Weights of a small image classifier.
Model: norm layernorm, num experts 32.
Training: adamw at rate 0.0013, 23200 steps, held-out accuracy 91%.
Rows from block 6 of a small image classifier, named by matrix and row number. Rows with one number belong to one neuron. Each number is 500 + 50 x the weight over its row's rms, rounded and kept within 0 to 999. All counts start at 0. Numbers have three digits each.
After each neuron's rows are labels from the 100 images, of 14976, where the neuron reaches its highest value: "strongest on" is what is common among them. Only what is clearly more common there than usual is listed. The data: retinal OCT scans (Kermany 2017). In brackets: how many of the 100.
# fc1: MLP up (model.blocks.6.mlp.fc1.weight, 640x160), inputs 80-159
# fc2: MLP down (model.blocks.6.mlp.fc2.weight, 160x640, transposed), outputs 80-159

fc1.494:510454623450490457511468454471498435489488519503642435542590636478509526483438533495527547511542416538513486516487551540546489472404619509460517606450454559533517465569482492437495532513575490536532541483535509547533502599578438462446549490
fc2.494:492547480459511408527477519453568455437482459486457418506437497485487446489471441441542547515556535572559579558551497492522455519531517469516537545611602539516511549504534473527477507460550540421509528516468525424455461533544571444551587528
strongest on: finding: choroidal neovascularization (100)

fc1.259:442457495500498515454501569455559569544497479478448493469463439577453557548500542463550465520614501533508504517423483421522510551523457501567463528503531424494521429420560552466532516532469536456484529591428428528432515542486451443505420423
fc2.259:528445393445437457527412522479475474531570568549483421540561538504473452520471497452462534579572415584499535509511551557485592522484445460532484558507430538492577464517466577382432600503517518509591561502464467500447565514464443455513518508
strongest on: finding: normal (85)

fc1.326:405464534490462550498543450504555484530528551436589514441547584447502530473456483539402446536522501461457462451467531436432437485510499521511513483510512549505460552568449633384449474462673489527519486484437514571525518513564504464529431431
fc2.326:420569453516546529456523508518470529622524509463529552421510528581425518487433506505546446530512486459516476531509502371448493544591537433500486441551488488519455596534443469516499467472473494537550541554603528533406492414499515587481493537
strongest on: finding: choroidal neovascularization (98)

fc1.400:464489527512492582509578459466530498558467433501497544376489462583394575433491489474437365469510522544481563619512507391499455581470557478547568502495585429544481527467466509444517543507495484475500513571646509629403551504511533502532636524
fc2.400:490566450420442466565520537530380475510505454539505501583530507486504445455558462445480555445451529488563439482565555527521584507486475458558425499498443521552539490545440507598509533508514467472450473483450549491467501518476482513508446440
strongest on: finding: normal (78)

fc1.17:407443612519510477462556518518519529419492515495550387483520515497426560482508549489431456490585494487542521535405496517514437568509543589473501521440492454458502550460570501466509421506484536497493512579576498514476563487470501413386554470
fc2.17:416530404443448439531447477475474399481504484450465476547456446557505398515488519480481587517516543545515596487422447578587522489501415605539519577506489524514533512502474541477464587490472542541545602456431516488508564517458487432530499492
strongest on: finding: diabetic macular edema (92)

fc1.148:436497602486497618481608469522501570449421508466526511492481523485470490365504568495450494491577475442522451495416514516576430514423589532424477492409503396497508519531557496401527440537537513523495463490562570524466492527479575414420530469
fc2.148:342520513490466471495473528590550441552499457474525479525533485577438530557486498476479499481413561483524549457361490481491491508513484575549404480438451451534476498542438535415454538470464508575552578470442536506497543526390477558542551455
strongest on: finding: diabetic macular edema (95)

fc1.199:376469505457473425514528486489457465417543384491619437502541533555513510511579390462478532516494522493496485467452468529486506474563453468499560558506517556517603590491597528539438546416522492533565586503512487511531515462433592496549476563
fc2.199:475477459460457468526437514465510443420439545563504422502496475481478496520518511457449534572545419524550606518533474548405483496424563594442571577570478492498570515496408502522407562506486472471572613455535483521470497550480439457501506525
strongest on: finding: choroidal neovascularization (88)

fc1.597:470462562558536543467556521585555584509451533494483509475465453552442472386531554476497474511577482450588530565458476506491452564496558550458485522409495413503468552498500444383485525554468533599420516535557584559424481505447542384400482483
fc2.597:416513342462434466500440539438527424559521467439469492475446493666507471550420583489493532533543516485483653495425424461529562513523400509511497506550505504529547532530405553491426568472448512550534584538466504418501525513471431477491499517
strongest on: finding: diabetic macular edema (94)

fc1.325:485439489428533428553504549487546492497480534492482419448463490482514513412485521449520500488646427449504516540486502596461441461579513528457435521507526484495564566593461490509389479562514506460474536498500448413499502522536417434406448475
fc2.325:513421458490475453554363502437508446483507519529426430496503494513476535581463525496498594611532451570488582568506466478462415548510473535446509606521446456460593503554493584414436584540457506511593608508510497530443538579447442464515547522
strongest on: finding: drusen (61)

fc1.601:470448482458466547543527477485512577543500427470554505503551450489536525478458561483574491529555466507502560460437432532453477483524466527500472498417487507497508453618473575518482530477562592498390409511443488491512479504498495453481453463
fc2.601:439579471504551553495500455486532474581463558453496537517540475589455523481425505488537496520487413485535461525361528416507490527517539482488460482570510437567492591556477407458485446486443554491487564466606551493470455437439461551413535503
strongest on: finding: choroidal neovascularization (86)

fc1.557:403502601419460474600495498488606434501546499543595462557518484452478486404510520503419517474514440467480475506407482508474506454575492586511503444530600492506565407536497513521445529440520440544475552468460526491517514529484583447538515481
fc2.557:414462481468438459510437502472450478521457482506473393539447573477560493541425442463398551510536502552546527542428508474441489447482507522445490581546460593460566491578470550456447594488560506445595584523475484466510514485540501513538535536
strongest on: finding: choroidal neovascularization (84)

fc1.217:390485514391534459479502494495550468476576486540492412520576509531415454530507519430519502516490405559532509506471495526522506509577518443521469582476589521489523466527528508527475588472505491508520556479512528448462524503481536460516553536
fc2.217:419484555450463458526517508474491445440442481558411453513471408447518460518591446436490552496507499524594551581389426615515435541425543578517502565523529500512560406475492510459480556570489529478498519492421518518464486533502543434500454520
strongest on: finding: choroidal neovascularization (71); finding: diabetic macular edema (28)

fc1.634:423501516431452443578599532529487492426532491529506481500433461461545482403530621458488398477521536482472547527459505616460490540520584407530455499459560459538562444624452451537525481494411581449548446524488555513426518500468481458469469477
fc2.634:562521444460428457555421530527467439490490457548456464572504543527508469544527458482450579517433500493520564542596519573480596525488462485547480491488414572509560482515431560503471592494567429501535562534447521476480532560529480549561492479
strongest on: finding: normal (79)

fc1.242:414534603418487481521492497548513473574435565454534442498507469479508464509534393375479436448628429532525496513387518527428428493483499490498373528513460492506573508573414483398509502422518553537486544433458508495451501444521585448524534510
fc2.242:587435444480457580532581466413555473411497499441483475506528535541523541516462570540477499523613424502481575550597542466513492538548507567461585564553561476531525520538530535410445473525526442445535501530580467486520449515547474450443550462
strongest on: finding: choroidal neovascularization (89)

fc1.358:460493480536582532529537541530517468477593506513470491573595443559572463504562488517516525461478479506482502492470435485544493508513487520500567513484527517537446428490557404505543496463507500486479463514463548459493499542426561497471511403
fc2.358:588537409530540535468471517519444555477487514513465552491451455511474472492527484508504473482491554452461463519595487468525610522481458459578544402482476474509480502465498466626569459521504491463454483527490548480465493469486496454526455470
strongest on: finding: choroidal neovascularization (83)

fc1.20:425513479524426480392505549467593565472518514515464467528484425585458480441456585485528543487511499408462500575491462523541503579510565503462492527454536392439386500508527479536469544584434456500544539588536504427467483444402454484331575440
fc2.20:586523527559536528484429456564421609559537563588482536551506510530529548588538425451525490467399497514438429481575501504432554515445430488551362452388379511535479459535477479526592458492542463498440515525470516510518574495536470545541465448
strongest on: finding: normal (82)

fc1.412:456533527521545544529542506462472509523531509523530540557488476444538435563484494518531521506511456516436573503433516493569563489530462493471518539560521538530479481536372503509444574449543525466512494458395496494496556510454534545506414446
fc2.412:382554546530497518523518490597391530528470478511540495547461485534445515532491408496540514437342535392517414481423513489526535484477561440544452447433471489525438451481470514564557464442510448505434485533432579484429452436511512601506475456
strongest on: finding: choroidal neovascularization (98)

fc1.247:472548519485480593530493563472506596560524495531566490524488490412505447534545455494507470433563563514493600473465441532512496448495474430506507549499483552518476482427523434494610555423523606507530453467453543541565429561495478495562435363
fc2.247:439592594533524512505470519627393549488479488538559472541481512509463478587504421490514474462332502469515384457446519484485499442507571428552412451417402539502409406496422499562561453422532426513431506504445599472528494479534556552549481511
strongest on: finding: choroidal neovascularization (99)

fc1.15:480481485471472411517580543439448454454475502483508469586432513425491464407463521526523553428533546416502521529514504541469453512458542487467572449472533463449505407568497569584601524513455464519602394463418494464477478527422485408438497483
fc2.15:436464458451538526493579460396522450548500434406531491438536538474496546482423591539486487549581469538510587506382518467541480503560547494435546547609569496483545581492484461451417557497511579500542492495566440545524486487470487493472565566
strongest on: finding: drusen (27)

fc1.469:496412464470407483496568553471529573521559429460429486516532529548479604521469555497567482496517476533501567508462518616589537581591459471433555494501563520433513421440514557404438549561489493492504568551441492479491547511503452482550455451
fc2.469:499459496537413471518507568434495463458553448537453467503475481481477459485506584534484527544575541457473548609449439524503455582544500499511554574512548474418539424463584629500467592624501412556540501542448498453445472551510479503470392450
strongest on: finding: normal (97)

fc1.211:481425484484501493451475448448401464527548488513523472481554617563487475448424571533579529551551434527453518505488511399501458469487511534464497545511502553460512488623424634483423538485619472444547510473496481570505573544538459456433489470
fc2.211:502610486522553477494460518544580509508510471517535503498470523532465475520467466508489459530510521505515487496592516431454480500557516456527506459549519515543442571539505457501523442477535449469521543520571595445443472496502505557545574543
strongest on: finding: choroidal neovascularization (100)

fc1.535:476425545498489473524659524537453533453547488510509467455488639404474520467463523515494420432508511541492520495461553492530535507384498477504473490532594546512554441565449519445506461483608483415535462553621478523529544476602507407448489430
fc2.535:548495446486499477505479455494413521510540588495476503505547451518471470533509460421493533536553492523497521505691437503498618535476472494545508515486483469543524545468493444520511477509491522487493557486507551489486521496467484429475543523
strongest on: finding: choroidal neovascularization (99)

fc1.96:505522498493486461436479490564613615446403545534571524507514510440490425496508511479412453400513476452526547555520460552530497550421589461417638454520496478500426537512499448535541487528515490507528571537545620560412571440508618464436569553
fc2.96:503493433428584450449457481456429502526501571548488484483507543499474446493480410382509523510538400514586457544523577426526552534438516472519378494507424481508582536534439422564477487501478581377523531517583472534463578439481447489470575575
strongest on: finding: normal (85)

fc1.324:474475542476513428455540421585427523429531472467555444491528520528523516444451608492431525499460491495489506555477386499469457482450608577410509515375449551414569481488462550502430504433534406472604478494572479580507515549570422466496546574
fc2.324:576524572495501511486494633506600474466526391622495426444454456452491436552588446464515403526504548519544517480542412562420442478531545484564508553509526519519467442484531468453522541479550464486486517499433534481501534603545531483598508542
strongest on: finding: choroidal neovascularization (86)

fc1.10:527421458464486439481496553458587534561571459454511486443501561492452555420532539513606406461600492507551596494480495529446484555586522464505543477498472401523614488571456519513433583511509610456534519500521495502401579442554436441479459389
fc2.10:458369416483532425435453530507505503540465513474471460455515475506497480470486526444485471535560529556487543569479539478558584548516510541447453511486478433448484529521481469492448544555445610537517502521527467481495593447435535514484602544
strongest on: finding: normal (99)

fc1.355:414503638438433575571537419475469497509409516465563452558518571531446494476465438487487548343526434528543454523399549461488472518474544544466454547492488470559497496570477499383528494459521497517531510502544545493478435506465526422472539470
fc2.355:521455412459442465564484429426552452493499538428516460552522487537543561464517502457541565472570469617458532489455564511498483473603418529429471554542536500563553553590512549479444523493491555488519512441499430474515442517463435477447575439
strongest on: finding: choroidal neovascularization (73)

fc1.67:422463489439499458481466562498512579527474465512478449539478480551542509554529503506491527472635448477568541476376411520473453505478485596484441519516475481492537514601470521462472551496514461505540461488443490467488491525548488445473405436
fc2.67:653399488509518476507509481467481492510415516508408489505455493451603489435501468451553508499528482513473497550602543454468537523429466563535404496486476497412498472447458514491482511571469585476473493559491477534567496486602490468469477487
strongest on: finding: choroidal neovascularization (85)

fc1.282:452521573457510519533486501600548571472517397461521470561478517516542469536599467556452536518566465496554507477405528604505467458506489549478512457473483488527481510529499527404564507500507491488536531445524525420492443508511422458499549507
fc2.282:527409532475468442468536520522471502505471543597457458480492530425562466393511449433428516548533430476531497533490556500418474490396544532532418535498416519445559436495441505463465550499486518461528553542559498657543605538576452442550488530
strongest on: finding: choroidal neovascularization (94)

fc1.208:512465481510489491539455532463608524532528460481501472555595516595493589475501557519594489478508474514489556578497489562573533633530484434479530505454560499456516463482514477516544492530475610476507477601527452520388562486480501527371460316
fc2.208:453508527520467473475469514604432540444475565618445424546480535526490429485483448445411519496518412459550464615534501493430471571491591457462465500529449456485534526517493494555470468605512434457514512569571572408411481431501433524490489530
strongest on: finding: normal (95)

fc1.480:394479531418544408538488546466585447460526508544571435490496493463458490484554414472445438520497423437515452513411466527524437487514537559536525542503565588523524470579526500511549459449503422543504499446488461515507528589436552488510547504
fc2.480:367498435455451455544441506446390443456412489575489426533488503495528487474499460466465592516517475571546558519441486537480514506403524566458530586579488509528582466536441520572425548511518490437543514475496470496474457500525478486491534486
strongest on: finding: choroidal neovascularization (75)

fc1.517:513497537509457530477569455495528518488436462424514526513542563540382561402465526521494453476566449514438560607519525487494457603476514435494451495468549442423464472490471530521467557522550525527549441562545525634402536473543460503487558515
fc2.517:508542438471521494514587487519462475480516446452552508492541554472522485428551479474498453458462516530505466473619577494532587482532449449539471451532510553548482580508554459619540456447546518456405424487523460502489499511531520478503493484
strongest on: finding: normal (99)

fc1.246:516557535480521421512442453513505467419480561527467501511498436546369432573510491484490502525457503435459465512458462421614500560455484484498538469489531476499426568572674589453556524521503485563500582560490427474438494488453585493451510411
fc2.246:552522442571455584478470465513490553498524573545509503515526531550517538494472481512452488569558453539505473487607528455364535475509500483493488512449452526552544550567459495387436430472561422462596550477591542520501489470502342473501502483
strongest on: finding: normal (92)

fc1.462:452547480456395537546507535464553504454534457476486471555412462549523493550498567453504574473587474502450468527486432463577497571505472433393474543450568499467466472569608586473504591494486459511551551533475470420438460517469531457478524491
fc2.462:556540454595525493443420543548480518488611502629501511447549525521483471554513480481491444617490476503412510510539464498407516496526500413547449502473412556512487484517556497549542501475579442493537605543501563525493556520538406537592419548
strongest on: finding: normal (96)

fc1.595:482466570473514574497464536530431526507468524471548482542534541458568460486595483442463484505562464475566462481418534536421438459534570541565444562473462489524531454515478419440556515403532560469483470447467533554529474570542525496449470514
fc2.595:423488549559477476487558593497595442461483361497413463496478462513576479435507569574516472462459538435465483524399504549566458482552503579540577503516584513392481409465489530476488537569483465507442485499447481489612509559574572486519459512
strongest on: finding: choroidal neovascularization (96)

fc1.362:477443565506458424460470522528497615433470536465477415509480492462493504467538559449518501390583473472470505553450471526482416488486564563383436590491535453443380510532567500512515459521459551550454450507491479483484488462518582421437479447
fc2.362:533477511517546525497511473503469488497505432502515518496552510496500501534487476540474501481456520450556482514606430481528485471478594520504498483492464498441468494456467474529466507499499509526504474476528529499590478542615533530511509518
strongest on: finding: drusen (77)

fc1.99:463522525467494403423452581516545565420496494492481457605517498518476409485432487517556525475511541416463514534448470427530538542495491465483441498543457532469504515534473507512519588495490541530537479526476469431484554497436588532435544473
fc2.99:556542421521487605523434426503535524526570520460549622478585508464456589543472437490503478506513475563477495429592510524439568486489485427507456495432445542571411568539443473536521398404553535555487500499539446521476483481483437472511539464
strongest on: finding: normal (81)

fc1.171:479496479474517588548497486445532590489500525452476531473590488618356545572511578489554502505508512565466588501465429479570519591490426498505461497364583463524539487420615542489635573475539555504433503559477471502421513512468474507401499394
fc2.171:465512580556508541472540530653435588462507472442500501558490481539463496482507464523452448406464539455506397553556536485485488576502545483521495447396478453515442486531558512527559384561512422575497435527545601483458471454487536521516459476
strongest on: finding: normal (82)

fc1.122:479431460540500506443489511528545552550551565491468497639590492500470571494477533534529539486473458573491577523479533497565515569465453563460540527457498541459465492508573447455559483504441573519508490577485533502475579513466472508388459381
fc2.122:515477507489461545504452446523472586516507651550425498479457486484443468460531389425485493428592455510524394567539505443504525588458510441503397484456471475527504553482515480587488444562477529456489496557559532541410466427483447432459497466
strongest on: finding: normal (93)

fc1.18:430501499433482513507481510492599495497532446528463494496488533549442568558477511506508461382434480607461540546525458401523489566484480423400503498546534459565480477567490620510490562492516459458604501574451497551394532483469552556555501468
fc2.18:428514515508464478508443512558496525431527499595514432555555548544468510498500481483442534527567454510512477583442500544420466579522515399488446489456415562456504462525477497486472482487600427490561528545527530429442514514513420478539504502
strongest on: finding: normal (96)

fc1.58:480400546531463468483459539503538560520462551511451380553517458517509447531512512444570549440664485519511516545461477520588477529468520552444455580479501424464495527467487510508544550593443587429535485479502426451446498532518528396437535468
fc2.58:492478542454537525517529457507467493497440513480542522492563557476507511485479480478427525511478496504571472512531515451510453490483588550459454518521449481489495529495479450485460502499499546489528513470583527518568472495535500523439587516
strongest on: finding: drusen (83)

fc1.116:494564567345498557489457540555630517482466524474591470480538486537559499582572497441473489520503429494602572420511423571474464496456516533453469525470491515528537496637474527403538593417583528570516569444500548510522546549526542488501496505
fc2.116:565548524475516398537436551470596457479518437518484443480419533468495460543505463485542508523491539576496529482613480550486546474556488446515515519564498625496478464503547539548515548428611534462490492500398463400505503574601528501592556515
strongest on: finding: choroidal neovascularization (97)

fc1.81:482509523477435612535560532547433578454452543520530518454450476443534568511540563529428500450525609465545595452440586487548511420450520464463594520522603515505526472442574431500571485413647540464523418547540534440513469440564475474480472388
fc2.81:538512460501452481482506511466516466486490509492498419495465509574496537478417590559521458520561524502427545487514439524468587471547498490465601490535557540500461493486496545433494472489552410523531601519497527421531443492576509464508524509
strongest on: finding: choroidal neovascularization (98)

fc1.31:529477564497475569475445459600507465446485497547596522436534541507505518433593490531422513512570466514557514481514509494429359493448502481522578520487559541544530608492517487430427492433586455473549529433446487571464532562502464485438470497
fc2.31:536478456463460436535492518408625372427506514509486443472486499512471521502475541510489528589567406547525595505563484528452422486550537525453552586578532540510588506483484540478419564500521525486560582478563427454489481565490438431479512518
strongest on: finding: choroidal neovascularization (97)

fc1.485:445555465455449503472535526471556396451557385491428512721493466556447408509466516519537544442518520512475562504500477465541502575548494488524481524567514523531464450607483549546524526506520486497488450488472460463474492448441499512514439426
fc2.485:434537484582608535433503494492508586531547465481530592412495546481461546542477540552501433532466556501433444483536481456462522517562522476464518428500499513502426602522546441583575423470545490509478472527554503512479484480501487550478506561
strongest on: finding: normal (93)

fc1.583:432502519547499471527456475456500535478486560568452533561575508501452445567474500408574442482466394547481507569463525579616550612464540482451477599508451444489453460616475516512589537572469472557524479593483515483460514527464538470486592542
fc2.583:611476491462470449543431454465509472489487612495529486557514528510517500519497460456506567526551412542552561485665508527499522497478470511465536541521488536513589517450451449512436486481517545470519516491509492517506497454508444401487525460
strongest on: finding: normal (90)

fc1.332:478508495557520536453521526551502602530481453499530501507432475419517503438499501465543473558578519547436496560484518610453455575607542443492454556401506410527534520607395449518521483538526598482490448554480496527396476531445467452405478490
fc2.332:531533468464471473549386463517445501513492540585480475607491539543507498599491426452459603504430470518516481486533521506462642505463440509528421486495373528526543479548430562520494523481511454441542573484472534443522505481498455547517531462
strongest on: finding: normal (96)

fc1.21:491453499418511547449471591552574545527463476484532444507542432546496492555580471505531438418564476509584556523441506503467449483495496495467453491534422478457435515615515516422537569438514591553476498463455606480511537462498599516496521481
fc2.21:577496390440468452559480502470637442431416431441444457509465493563545480535458514484489559524516464471482579516635518465554488466557495561504530498593577486520556487580536559521463548512455477464534551464528513496560476520507579516538547503
strongest on: finding: choroidal neovascularization (85)

fc1.74:502531508515461532494545566555566503441432491494475443629500440583405558511489505499554450392529482498450480558499527505514493580421509431466432518539575401491502465600510553511488544525535467488488499580523514555385474513481530497393551441
fc2.74:479495461486496469477613541497469490527539470440516539431564586420522487443529521496489427526507515524502498532549518532562512508557501403500510437486513626478479549444588461533539513468572547495455401508526439500439533485554529473459446527
strongest on: finding: normal (96)

fc1.544:478548541517487466460515510618428542390550442507499446575434544501555478499467583499518479523439456441475510528502477573462492516462547472453477476393510523410466438525432558499477507491547369615624569558547546520453534457555508437572518504
fc2.544:397528450499455463521527589524499478496531391579486505489459433461508448530579506527544480508442601469476566502400442572491514488509453472588512492503515503488503416427468541473568575512486420556452521506407514476489507585485524521578401550
strongest on: finding: diabetic macular edema (57)

fc1.563:480520497475404429436462625469451504559493496451508455559455462500517442402474423434590526407561530457487588542464471525509481554477515536460506492515546374478478392532498545589605539522425546540589493470466467491521418572458460527438512487
fc2.563:422420452421516429531502497391561442503501472475463461461515428522497483525480489467510506541555512576529582503380504517532526526560517572467531600523515436476529511446530459460461561562430615479507510488493472467549522489462525469518580548
strongest on: finding: drusen (73)

fc1.133:527468483442523552471502541522553511552540517453470522480518585513424536577519517485549479556627417475557501499488529479495418568539495425535489514433471497459536506503504399344492482517521483564501478485527543494434513572543439464552458450
fc2.133:569499370536507510421560574467475508500548496500459536383525478450476468443460486497497418540559516513485544491527508457571570494519517491533580505550555472499447549413562450588525503492479576496497497532556456539495562495491537480475536566
strongest on: finding: normal (88)

fc1.547:551511520452473481474485523540439509538476508480534517552540539547532488545463498488529514529530424497549557428511531577544479464504579571400456550491412521500501541525421505362455535450509509546630514433514577570531536501529418439526494487
fc2.547:620537539516529506495445542549586515502551439561479468468440525469461489554501484501573486481494583512407419509447440527437451482578440469577484481475487559477461490538500562419546520486563486518463466534432462438517549607594565498530525465
strongest on: finding: choroidal neovascularization (97)

fc1.430:403421536512497539466578515546556548408469454506576477459484499423471609450519594497473430540499587468474440500460470422450400478597502495494444557491492471427501553439572545525475501430512476587490558528529496494457519534494546481469490490
fc2.430:457567501508518528460480536584561496596497446511502518514458542518526426434464554536510464483498519449541497489432567465504542511504568474550517437437392536525442454522408400427448497497544538453509530518478642552494550537541460468561525489
strongest on: finding: diabetic macular edema (53)

fc1.519:461532528388433489499545515456431458488527466544598463542512529496544557526524473509488537537505486530570515472477425538462458580574537563484518530460492456503551430582474597419498458558457415415612517489518575418427422575535505404586498500
fc2.519:678519575494537549526465440503502529515472547444551517520496497505504531518478469490504501453505454494508497508679511498510513512512523499470490509477513483520475528527520475584513448481506567521492454514511522517492470450507505506495492467
strongest on: finding: diabetic macular edema (86)

fc1.9:522420593467479453571527480547475491437384559528585346484480535525508536513448489448455482473457498485599482526483507568498453452546559610443441496509487548394540508490507401489481486470550488556489511401594462470536442488562496424502554520
fc2.9:577515431452482531510480513500524470528568468541491512469504497501426460470527437470539478520527509585543538527664520519478571540507460421617454503527495509552549519514494503580475548503529521485502483552453519580389549547490518533560505493
strongest on: finding: choroidal neovascularization (59); finding: drusen (40)

fc1.577:406457560550525549460596468512599504482455496522484456466493513514458527447475486478505425486492493498540445536398447460472465529496515520507420518433489528467522448514613434413522470507472537616455469506543581509479515485481583447434513506
fc2.577:384525474448529432479404460444470399562512550463522537430437444632458470613441511495521493475530496528492626458420436485479596500606425508482455538504488489518497671471460470486462521456506544583565603510453467455502528511428529486524551507
strongest on: finding: diabetic macular edema (93)

fc1.69:435561507457424512553556501514588470469528457468486482543431502551455552555468514494486485414481479531443517571472480515431476582477486411399388541511511458516470459597490595471527543464541406550526577579514526480412496545495617503528547490
fc2.69:501492448541453522430553559518561473491565430548481484409556605497482503428485540570495429574569483466450481567514507488408485549575529429494518470517497611439528508508517515462471503520609403521575515547608469507460511538583381517517404548
strongest on: finding: normal (100)

fc1.449:503544559489507416432481567561553509372525575557471401517474521471543481481545598445503510566520501443486585523535443561506444470475567630411511521481511534426552499535551491548461513499513442484609553447528557505498501570502447461430481534
fc2.449:552493494466520433445534571482519429531565437518492504391501511477523416463500492498526414549551514527547479566492564486577426498533526423588453496554511522465503549464524486453537578520506601497405480501529453584493556561527579482536537598
strongest on: finding: choroidal neovascularization (64)

fc1.64:527528556561489443486495485470489437573434533561480476522505525466556446411457488431559539467575453489474447574491467569444483512481497496481436510478525468415520426565465549567474503537530477520596547506440487553460454524554455500492447444
fc2.64:436458433362526440574457512438566425523465458411412465478475470567509486616479483473493541528501517501550584551343512507584541505566439521502498503529515450489521504481487530434478605548429578543482514515457507426519499502506551551505546502
strongest on: finding: drusen (52)

fc1.490:515411496544454546498635534474553481533485403359482469520477564512451531434449485533505451480567491542449517570530577514537538626469502455482521492548491535523450511447422499504542571552552514497523570562657457556459543427514561531437578434
fc2.490:483458454468429526512505506490413582556502563486411532544502459502480499493518473490522540466537473492519503632567524475513556587426434487537453511454473393520517455481490493576518443619438528458456418566505484451422515465472476500448487431
strongest on: finding: normal (94)

fc1.401:516483507475477489529493537486525495499457609441510454484498442517539542486522513498562418563607425489476589460482460567401415494568441526530456506557666482527455504476521536456555440493528486568538595469489502497586520415514495459443464487
fc2.401:496416576583502576461488472523491529465466461490538497512524474523532574471496546551455489468505493502460510420408460471400461406505542528437500503412515468479438492517465437484502450520528480490523557449559531505702487523492468538481581461
strongest on: finding: drusen (54)

fc1.532:462516532438441456556469613493450508456531476545453320583454533459515444487385458485532556486536481457467547534496462482448489478611513559437491528527553520458504443503472503519514515491506504490493509500512433436439512542492707491538598570
fc2.532:507511357474485563532473504502468489491556515559574508485579498511490532507521507488463479555496494562502544447575531491436574465512457457556523523468448540578600530525454486568480510422531460542525480476533486543501518561467367495534473458
strongest on: finding: choroidal neovascularization (62); finding: diabetic macular edema (28)

fc1.360:508427490496536508513476499502571566562544495415482478505601552578429575487456528472504528462500507566477572532520511510592530609481460513519551474466530518477502497444518455497570515501469634476507558550527441523419545474461535504340576369
fc2.360:524492575487482533481465481555455536444477597561436460558457469517491455462522407422487481432531425472546387572525552486469483576446557458546392504438457430544486513505498484519514449585486529474454481537553560455431476435495467469515512460
strongest on: finding: normal (92)

fc1.388:404381548464471528487527543502544611540480480559516439502521514563472526504489507554512497486547486538450534590433479487450452567487498489350532549513507482467472449563440606405515525547492552645564477522543507536390510491513493497451537530
fc2.388:480478486435574483462574490423523411546503490452542551424525561430492495424440548500474516529509522502537533499456548440590468518570557542515537516575545493495512562482607448467466526487435546492477475528532460563473524502452586588469537509
strongest on: finding: normal (94)

fc1.42:438481523498447492503610478548531554460501459496555475461532542480485483488501467509487408529516486542557595513433450535481480534457557455502509517502519489481494419603523564449486583471507487509567501564555655583496519531486576341582486499
fc2.42:529468562522550502507535503452489526528439615461482552500447539464658479452420495430431505439514505487466442504500542441504511413464515622467416545468502578460498630559518457532458492513533553472480539490531496493599535434600446510396566544
strongest on: finding: choroidal neovascularization (63); finding: diabetic macular edema (34)

fc1.258:396420535432515523496567510564494450454529443467590440431481586349495493427500531503417433518570442441544508475472565509448365455493571563459523499507492483491535533569473539433411543480565468504594513506547585570530559468517547412541465510
fc2.258:478461381547480528505458543423527453556524500485448443439508513551477483515398597531477477603570478534439596516484428443399471463590451556437503511570530549481537571571452552410455528464503459529600585510482453493452542590529429496528500529
strongest on: finding: choroidal neovascularization (99)